Rows from block 2 of a small autoregressive pixel model, named by matrix and row number. Rows with one number belong to one neuron. Each number is 128 + 24 x the weight over its row's rms, rounded and kept within 0 to 255. All counts start at 0.
After each neuron's rows are labels from the 100 images, of 14976, where the neuron reaches its largest size: "responds to" is what is common among them. Only what is clearly more common there than usual is listed. The data: microscope photos of single blood and bone marrow cells.
# gate: MLP gate (model.blocks.2.mlp.gate.weight, 672x256), inputs 222-255
# fc1: MLP up (model.blocks.2.mlp.fc1.weight, 672x256), inputs 222-255
# fc2: MLP down (model.blocks.2.mlp.fc2.weight, 256x672, transposed), outputs 222-255

gate.165 [117 119 123  93 126 117 124 120 139  89 152 169 127 179 141 142 115 121 147 128 122  88 125 122 110 113 111 147 118 108  85  92 129 147]
fc1.165 [115 108  96 104 127 171  85 135  63 141 119 141 132 152 115 183 137 145 134 140 143 110 157 126 117 141 108 118  99 117 149 153 114 113]
fc2.165 [132 183 128 103 112 139 131 106 128 133 133 142 119  97 117 124 170 191 137 164 175 158 108 125 146 142 132 103 182 133 155 150 139 172]
responds to: cell type: plasma cell

gate.536 [153 155 140 117 118 135 101 143 144 106 106 148 120 129 136 152  72  75 144 138  94  73 129 152 138 148 101 121 160 153 104 103  94 129]
fc1.536 [121 204 116 143 115 104 123  83 131 135 130 144 110 134 102 163 132 128 143 125 107 129 114 134 126 107  95 143 131 111  47 138 150 143]
fc2.536 [169 112 135 131 151 149 127 166 155 114 147 135 112 127 142 133 126 132  96 163  67  76 195 122 155 113 131 135 124 123 134 155  90 107]
responds to: cell type: blast

gate.394 [127 159 110 130  84 113 140  87 149 138 128 149 113  97 111 118 111 172 143  98 141 123 145  55 179 128 100 174  64 129 132 118 185 137]
fc1.394 [117 166 111 131  94 108 179  74 132 178 105 135  93  76 123 131 134 111 147 102 132 163 120  79 168 108 131 152  91 166 115  92 166 131]
fc2.394 [ 93 128 109 115 167 144 102 153 103 120 137 138 156  76 126 125 117 110 113 147 141  90 155 147 118 121 151  67 160  70 145 139 157 163]
responds to: cell type: eosinophil

gate.524 [ 90 165 185 135 101 135 117 105 114 117 114 156 140 153 118 132 146 102 132 133 110 119 156 142 101 104  86 128 102 134 116 124 139 166]
fc1.524 [174  80  67 122 151 154 121 118 126 137 111 106 113  96 142 115 130 140 139 150  99 140  97  93 144 109 113  87 185 130 149 180 135 137]
fc2.524 [111 152 133 153 100 129 133 146 133 144 101 146 168  99 192 124 121 136 138 133  86 138  69 120 155 137 135 114 149 102 121 127 128 135]
responds to: cell type: erythroblast

gate.307 [137 167 170 125 141 141 136 135  95 116 125 153 107 186 155  94 163  88 143 145 136 137 109 111 136 139 139 120 162 144 154 170 121 110]
fc1.307 [109  61 116 114 120 164 143 114  91 137 126 157 119  97  85  80 134 171 158 161 142 116 126 131 153 107 101 126 132 106 142 120 116 127]
fc2.307 [130 178 184 137 139 165 119 157 145 146 113 131 121 130  88  50  98 143 129 126 101  99 123 132 129 172 148 126 116 111 133 134 126 132]
responds to: cell type: segmented neutrophil

gate.92 [104 117 122 126 111 123 163 121 106 127 163 181 130 115 113 157 124 110 137 137  87 128 114 127 127 138 142 115 182  77 103 168 172 148]
fc1.92 [114 156 125 128 115 154  88  83 134 127  83 116 157 145 163  94 168 160 120 101 175 131 102  90 159 124 116 138 122 175 135 119  91 125]
fc2.92 [129 122 121 113 143 136 159 126 142 111 160 133  88 102  97 150 145 132 121 112 120 110 172 148 101 118 104  93 161 125 141 161 175 168]
responds to: cell type: promyelocyte

gate.421 [111  98 155 141 139 137 168 103 143 136 117 140 117 130  73 126 125 111  85  95  94 134 144 162 156 175 137 174 116 158 162 163 121 155]
fc1.421 [116 109 125 130  99 124 111 135 125 119 129 160 109 120 120 151 110  89 129 138 116 160 132 155 119 107 140 146 162 163 163 174 123 127]
fc2.421 [142 169  97 155 110 117 114  79 103 150 106 102 165 111 136 145 143 145 125 157 142 123 138 127 131 150 163 119 120 114 156 126 143  95]
responds to: cell type: lymphocyte

gate.430 [163 102 169 111 108 130  96  96  96 155 166  90 132 109 145 131 118 155 143 115 136 121  92 118  90  98 130 177 148 129 113 105 142 160]
fc1.430 [124 111 135 128 155 126 137 110 145 151 159 120 139 156 145 126 149 105 134 183 117 131  76 104 115 126 150 161 132 151 136 152 124 151]
fc2.430 [132 141 137 132 136 152 115 148 110 154 130 159 118  80 117 150 131 110 114  92 107 126 105 133 130 144 100 134 151  97 118 102 164 133]
responds to: cell type: blast

gate.400 [129 104 128 133 177 125 105 112 108 133 117 112 135 136 162 115 113 145 132 103 111 132 134 118 143  94 127 163 119 169 126 128 120 121]
fc1.400 [147 118 120 154  99 163 126 154 145  91 165 103 142 197 119 149 181 148 113 134 132 146 151 159 120 112 102  87 171 116 109 149 103 140]
fc2.400 [ 92 121 123 136 139 121 161 124 141 153 115 137 126 158 146 122 100 118 130 162 132 116  88 115 109 113 105 146 110 145 114 117 141 114]
responds to: cell type: eosinophil

gate.654 [114 112 163 101 142 184 169 189  81 101 142 133 159 124 146 101  92 179 108 130 133  91 154 148 135 152  83 149 130 152 136 136 122 126]
fc1.654 [107 138 156 181  99 143 139 176  69 136 116 125 145 127 102  76 127 168 104 112 141  98 107 119 142 119 124 125 125 117 110 128  88 159]
fc2.654 [124 118  95 127 121  83  89  94 114  79 127  90 128 168 138 170 132 141 139 185 118  87 120 123 136 138 125 107 163 130 133 139 178  99]
responds to: cell type: artefact

gate.269 [ 84 112 128 133 162  97 116 109 154  85 109 147 119 158 127 145 115 181 109  90 124 136 193 143 133 145 151 104 147 161 130 173 147 118]
fc1.269 [116  94 122 141 131 120 145  89 132 142 112 178 152 135 135 132 109 177 109  93 121 131 156 192 126 139 156 109 144 161 141 149 158 146]
fc2.269 [150 143 109 122 101 139 138 140 130 137 111  91 176  87  99  94 124  90 118 136 149 130 113 131 109  99  90 101 131  90 108 150 147 152]
responds to: cell type: erythroblast

gate.114 [ 99 127 163 131 155 107 122 207 128 118 120 140 132 151  88 130 116 107 106 153 104 116 139 123 129 114 114  91 147 135 136 137 143 140]
fc1.114 [173 150 147 160 113 166 167 125  96 116  91 128 171 117  95 154 159 109 138 159 114 143  59 138 167 148 116 118 173 149 117 116 108 155]
fc2.114 [132  89  69 121 119  95 153  99 170 154 138 110 136 118 138 151 117 113 135 122 145 141 156 153 147 161 111 108 108 150 161 142 133 154]
responds to: cell type: blast

gate.381 [108 113 153 161 153 149 173 100 150 101 126 121 128 129 162 134 179 110 133 125 135 139 158 123 144 160  75 101 140 137 127 133 121 142]
fc1.381 [113 104 143  89 106 155 151 126 103 163 105 120 125 151 148 140 123 118 144 116 116 120 123 139  62 106 191 190 136 121 113 137 140 106]
fc2.381 [130 133 127 150 137 109 172 150 169  83 132 109 132 143 131  98 110 145 117  93 109  84 164 136 177 143 135 106 146  90 115 179 115  67]
responds to: cell type: promyelocyte

gate.141 [122 120 105 121 128 129 119 123 119 112 114 128 122 145 109 116 128  92 117 145  76 106  93 121 127 134 101 125 115  67  87 131 173 116]
fc1.141 [ 97 126  86 137 159 133 133 116  89  76 104 119 139 128 137 100 121  98 142 119 130 140  98 138 105 124 136 135 111 104 122 130 195  63]
fc2.141 [141 139 171 113 129 108 121 134 106 109 163 129 106  97  84 155 169 188 137 155 155  87 115 106 122 152 136 142 110 141 171  99  95  90]
responds to: cell type: plasma cell

gate.571 [124 132 107  90 151 124 141 129 128 145 111 120 137 122 114 119 134 132 110 133 116 121 161 116 173 110  98 145  70 118 117 118 109 130]
fc1.571 [102 167 133 137 131 110 138 126 121 164 144 151 129 138 125 134 103 145 145 103 148 149 116 147 126 105 134  62 126 137 134 100 151 110]
fc2.571 [ 99 107 130 166 111  96 131 165  72  97 147 115 107  87 115 124 165 130 146 127 185 118 137 111 112 138 104 132 163 136 129  96 137 107]
responds to: cell type: lymphocyte

gate.205 [135 154 105  98 143 121 119 131 102 110 122 114 102 143 142 136 126 141 150 156 104 150 144 123 148 134  93 122 135 143 140 125 119 113]
fc1.205 [109 197 114 121 117 119 159 125 122 132 133 141 105 126 105 128 121 137 118 145  97 150 119 135 159 171 102 153 104 143 122 122 142 110]
fc2.205 [118 161 158 139 147  92 126 134 140 144 141 140 136 148 165 159 142  75 104  87 110 144 136 111 109 157 143 140 120  86 108 159 143 113]
responds to: cell type: segmented neutrophil

gate.595 [177  97 153 124  99 145 124 144  95 139 192 121  96 117 166 123 119 117 120 123 117 111 164 172 121 121  93 129 174 140 145 154 178 110]
fc1.595 [145 131 134 122 113 119 162 126 122 120 161 107 120 134 155 151 118 102 102 135 111 119 139 112 122 174  71 130 174 100 173 150 163 141]
fc2.595 [165 117 134 121 144 135 108 127 131 149 103 133 125 132  91 103  87 124 139 109 164 152 120 130 124 125 142 149  80 124 141 135 103 117]
responds to: cell type: promyelocyte

gate.564 [135 120 140 139 137 127 116 123 107 110 141 139 128 167 122 133 116 118 106 122 114 149 138 112 129 114 126 111 118  87 128 118 150  71]
fc1.564 [158 114  93 129 160 130 105 135 151 106  71 123 139  86 124 137 104 147 112 175 159 163 159 111 127 119 158  84 111 108 119 116 186 131]
fc2.564 [ 58 142 137 172 109 139 107 141 113 152 122 164 106 100 101 136 137 124 114 120 121 144 132 141 103 177 106 139 144  98 155 145 101 122]
responds to: cell type: plasma cell

gate.476 [101 141 129 154 150 174 133 121 118 162 151  92  93 180 125 148 152 137 153 129 123 163 177 160 111 115 113 123 154 123 140 110 144 130]
fc1.476 [143 137  91 166 144 179 152 133  99  97 141 132 132 128 145 105 111 106 133 111 139 163 132  97 123 109 113 122 170 148 130 115 118 133]
fc2.476 [ 68 103 119  79 120 135 115 120 138 127 203 104 120 106 146 122 110 158 115  95 169  89 160 147  99 184 138 151 135 139 124 156 129 134]
responds to: smear: peripheral blood

gate.578 [142 136 142 102 127 110 120 126 109 139 132 123 107 119 143 156 122 150 118 178 167 124 122 153 132 125 133 121 115 111 101  99 107 125]
fc1.578 [116 154 135 143 157 159 121 130 106 102 115 132 126 124 138 137 123 112 126 164 146 148 157 175 150 140  69 123 101 105  91 112  93 109]
fc2.578 [148 130 139 132 145 166 172 161 134 164 121  99  92 118 129 102 168 106 108  82 107 170 136 120  93 139 167 120 137 140 150 121 175 106]
responds to: cell type: promyelocyte

gate.111 [156 114 133 108 132 106 109 104  82 155 132 151 131  77 154 116 120 123 138 171  85 134  86  98 130  90 121 142 136  75 115 139 117 164]
fc1.111 [139 149 128 108 123 114  91 104 121 153 127 126 124 157 163 112 111  89 155 136 128  92  89  93  97 132 109 163 165  92 126 128 122 170]
fc2.111 [122 148 121  95 144 114 121 110 164 128 120 129 112 131 108 154 147 127 196 173 142 145 102 145 102 134 133 122 131 144 113 119 133 100]
responds to: cell type: promyelocyte

gate.13 [127 109 131 133 182 100 129  97 132 127 162 113 131 116 154 124 139 176 142 126 169  71 117 121 128 113 120 152 168 144 156  96 157 120]
fc1.13 [149 146 107 101 123 128 150 146 184 112  97 162 155 116 125 129 140  88 143 150 138 170 113 153 121 153 141 100  82 133 129 176 120 167]
fc2.13 [117 108 159 201 137 116 134 149 166 169  98 101 139  90 130  82 121  94 123 117 118 173 144 139 120 131  89 128 123 166 120 106 170 132]
responds to: cell type: plasma cell

gate.568 [174 123 111 133 134 131 140  81 131 125 109 116 132 171 133 110  95 119 155 129 138 133 159  73 165 122 126 163 129 141 104 127 126 119]
fc1.568 [136 127 179 162 153 174 141 117 118 127 139 140 117  90 122 147 155  97 110 131 116 109  93 180 128 133 112 140 101 127 110 112 124 106]
fc2.568 [132 117 118  77 100 131 144 118 148 138 121  99 112 139 162 164 108 108 132 100 164 145 118 167 132 158 133 130 120 159 189 125 124  98]
responds to: cell type: eosinophil

gate.146 [121 175 171 118 150 127 115 134  47 163 114 144 163 123 114 109 117 126 163 112 126 138 129 131 125 131 137 128 142 132 101  83 120 149]
fc1.146 [139 108 165 120 123  88 135 137 108  96 112 120 128  96 115 121 122 125 120 122  83 107 140 135 124 155 127 114 147 117 149 141 164 166]
fc2.146 [114 131 138 130 127 127 138 125 134 177  99 148 189 131 102 144  84 154 104 110 121 126 116 148 176 147 169 124 118 142 142  92 120 115]
responds to: cell type: proerythroblast

gate.632 [140 125  88 148 136 113 133 159 122 165  78 102 148 164 119 119 117 153 104 143 120 138  91 107 141 114 112 154 137 127 181 132 120 123]
fc1.632 [127 149  91 158 122 117 102 132 116 146 113  85 147 164 102 113 131 135 122 131 132 124  79 101 104 127  98 140 127 127 174 181 109 128]
fc2.632 [134 125 113  99  83 137 130 129 129 135 137 109 107 105 144 119 139 143 107  81 139 136 140 110 160 129 119  99 188 158 109 131 110 126]
responds to: cell type: segmented neutrophil; smear: peripheral blood

gate.615 [115 148 131 130 163 136 106  91  80 134 138 156 123 119 135 111 133 139 113 142 143 131 122 113 127  81 116 186 122 159 112 129 135 123]
fc1.615 [126  87 104 120  97  99 174 151 187  99 114 130 126 149 120 139 137 131 128 135 109 121  88 147 118 141 101  81 135 114 146 109  74 152]
fc2.615 [158 110 166 143 118 124 109 145  84 169  98 120 117 162 105  90 105 137 134  99 136 119 123 108 101 133 130 165 116 124 137 124  93 133]
responds to: cell type: eosinophil

gate.301 [137 148 123  57  94 176 139 127 138 143 107  85 142 107 134 140 127 116  84 168  99 118 141 138 183 135 146 100 136 140  60  66 118 114]
fc1.301 [131 143 133  97 106 214 181 116 139 150 127 103 162 125 182 153 122 115 128 138 114 131 141 127 140 128 167 152 124 161 110 100 116 134]
fc2.301 [121  86 128 184 125 141 161 142 136 137 161 154 112 134 104  95 139 135 164 134 110 114 168 121 100 143 134 152 142 141 142 145 133 101]
responds to: cell type: promyelocyte

gate.121 [148 110 114 131 136 153 168 160 150 119 102 127 134  93 108 104 108 131 148 136 128 129 134 135 142 120  94 113  97 151 128  96 150 167]
fc1.121 [100 133 107 107 106 103 122 116 118 139 148 146 109 120 131  94 144 115 105  98 132  56 103 143 152 139 142 154 153  88 183 141 114  93]
fc2.121 [178 128 138 117 120 120 129 142 111 154 114 133 135 131 157  98  71 116 136 160 103 122 137 149 128 111 149 135 119 113 101 102 143 128]
responds to: smear: peripheral blood

gate.119 [104 163 127 149 154 129 141 156 195 123 130 132  87 110  76 162 129 138 156 129 117 101 138 103 121 132 111 121 112 111  90  93 130 126]
fc1.119 [ 99 139 116 101 117 103 126 127  72 135 130 143 156 101 101 111 113 161  96 138 133 131 119 168 100  97  84 135 175 138 149 120 133 116]
fc2.119 [117 121 145 124 146 150 174  94 162 125 145 123 109 143 125 149 149  70 137 132 157  95 133  93 116 153 150 123 111 118 152 128 120 109]
responds to: cell type: eosinophil

gate.265 [122 106 135 141  97 100  93 134 106 160 120  96 108  98 139 101 123 134 143  78 137 143 165 122 134 119 155 125 119 120  85 144 137 126]
fc1.265 [126 100 109 135 104 151 166 120 147 110 153 146 156 156 112 163 129 152 110 122 108  98 120 103 130 134 141 104 170 168 144  82 124  91]
fc2.265 [130 119 140 158 141  90 115 129 116 115 112 128  93 130 129 155  90  91 109 111 137 153 133 161 143 133 143 114 110 154 152 127 115 146]
responds to: cell type: eosinophil

gate.294 [118 122 136 120 162 134 129 111 145 124 110 121  91 106 147 143 125 147 119 127 145 112 108 119 160  75 142 150 102 129 153 125 116 146]
fc1.294 [118 170 164 158 113 133 137 134 129  98 146 105  79 151 121 115 171  89 135 119 165 152 124 108 136  85 128 134 122 129 128 131 150 134]
fc2.294 [102 167 121 118 123 146 116 118 109 134 167 141 153  99 137 136 147 151 100 131 108  98 106 124 144 142 116 106 124 124  91 141 158 134]
responds to: cell type: blast

gate.178 [125 138 131 121  82 123 128 150  81 104 169 130 141 154 176 155 137 100 127  95 156  87 109  91 135 148 125 101 180 134 114 156 120 186]
fc1.178 [143 122 139 126 116 142  83 131  97  80 157 138  97 133 134 142 178 115 148 129 133 108 101 114 119 114 135 139 109 105 126 141 120 152]
fc2.178 [162 102  99 123 133 146 106 122 154 130  66 150 144  86  72 141 153 123 119 106 156 129 178 138 138 131  92 119 151 118 115 106 169  86]
responds to: cell type: blast

gate.351 [134 170  89 143 111 144 128 178 149  71 141 147 105 141 146 129 119  99 112 121 142 160 104 111 171 133 109  82 175 141 150 123 138  86]
fc1.351 [122 170 113 126 129 129 132 141 140 171 134  76 103 121 102 179 157  78 129 123  98 138 116 156  91 150 112 124 152 100 164  82 170 136]
fc2.351 [124 124 174 112  89 140 114 156 114  85 106 139 124 138 134  74  85 176 119 124 151  76 144 108 104 132 146 145  96 141 117 144 141 131]
responds to: cell type: segmented neutrophil

gate.191 [125 118 109 118 126 142 153 143 165 130 117  95 127 124 147 145 150 110 146 129 110 110 147  95 125 129 120 115 134 170  99 131  95 129]
fc1.191 [146 145  68 122 100 137 131 167 121 157 129 127  93 148 129 122 152 144 122 117 116 132 138 110 142 123 116 121 115 160 122 107 140 127]
fc2.191 [128 125 144 148 119  65 140 143 104 138 125 172 131  97 107 102 111 135 108 115 140 119  93 170 141 118 155 153  97  98 141  94 157  82]
responds to: cell type: erythroblast

gate.166 [159  99  90 149 162 139 127 143 135 170 157 123 108 135  90  69 142 142 141 147 141 122 108  94 130 118 114 158 135 148 117 114  97 147]
fc1.166 [101 111 111 124 140 127 139 180 114 155 147 107 132 178 114 111 128 147 124 161 135 114 101 107 112 120 140 165 132  83 119 106 121 125]
fc2.166 [128 165 146 139 141 130 130  69 132 115 148 116 134 109 159 123 115 140 143  68 135 154 163 142 153 147 140 104 108 109 145 118 112 134]
responds to: cell type: lymphocyte

gate.442 [135 170 130 120  96 111 180 117 156 164 115  80  99 112 132 139 106  78 118 163 172 132 120 130 110 116 123 121 116 135 141  92  95 126]
fc1.442 [118 173 126 165 157 153 149 149  80 128 131  85 155 166 151 135 160 104 186 115 165 121 167 108 134 112 100 101 149 179 112 157 138 119]
fc2.442 [165 116 174 123 154 144 139 139 169 155  99 142 124  88  70 120 121 120 109 119 121 146  92 144  96 137 131 151 104 124  97 101 120 142]
responds to: cell type: blast

gate.617 [121 138 148 156 125 123  89 110 106 152  67 122  88 139 114 139 116 131 112 135  94  96 125 123 101 133 144 125 189 116 111 114 131 156]
fc1.617 [101 168 136 124 108 110 107 118 106 133 127 129 105 134  99  97  77 152 133  92 160 111 124 148 128 122 134  78 147 134 131 166 161 134]
fc2.617 [139  88 133 155 143 125 140 132 135 102 166 110 143 140 157 139 131 119 148 130 108 152 125  94 139 150 124 145 153 109 178 100 115 103]
responds to: cell type: artefact

gate.308 [120 141 110 152 132 136 141 167 169 119 108 105  86 122 143 121 106 129  98 118 143 112 140 127  76 126 133 115 101 110 144  55 152 157]
fc1.308 [155 132  97 152 158 116 126 126 115 137 114  85 122 135 135 119 109 115 137 149 101 135  97  99 116 113 131 114 137 125 107  78 146 124]
fc2.308 [170 116 122 134 112 113 127  93 141 103 167 133 116 120 129 140 133 128 110 146 117 116 117 116 176 123  92 174 119  83 108 165 137 104]
responds to: cell type: blast

gate.83 [142 104 137 131 151 115 125  89 131 161 131 123 181 131 129 104 119 142 106 141 121 135 125 103 109 110 126 107 154 137 151 164 156 122]
fc1.83 [ 85 111 121 110 150 104 142 139 136  98 134 107 161 170 116 105 122 135 182 122 123 110 135 140 116 135 151 121 154  96 106 135 170  95]
fc2.83 [149 122 105 123 107 119 127 138 149 122 154 125 116 134 131 122  91 110 125 123  94 147  94 140 148 178 130 133 132 111 161 101 126 110]
responds to: smear: peripheral blood

gate.244 [137 121 158 154 151 123 134  84 133 109  87 127 111 132 126 111 205 140 133 127 127 145  91 114 119 121 104  84 167 132 120 175 141 129]
fc1.244 [123 113 157 118 111 147 143  80 134 133  93 146 136 115 130 161 195 117 112 150 142 115 113 120  60 149 124  92 110  85 119 133 121 115]
fc2.244 [109 155  84 135 132 136 118 150 141 149 157 121 131 129 120  69  99 116  90 106 129 101 155 145 132 128 125 111 101 131 138 176 116 138]
responds to: cell type: promyelocyte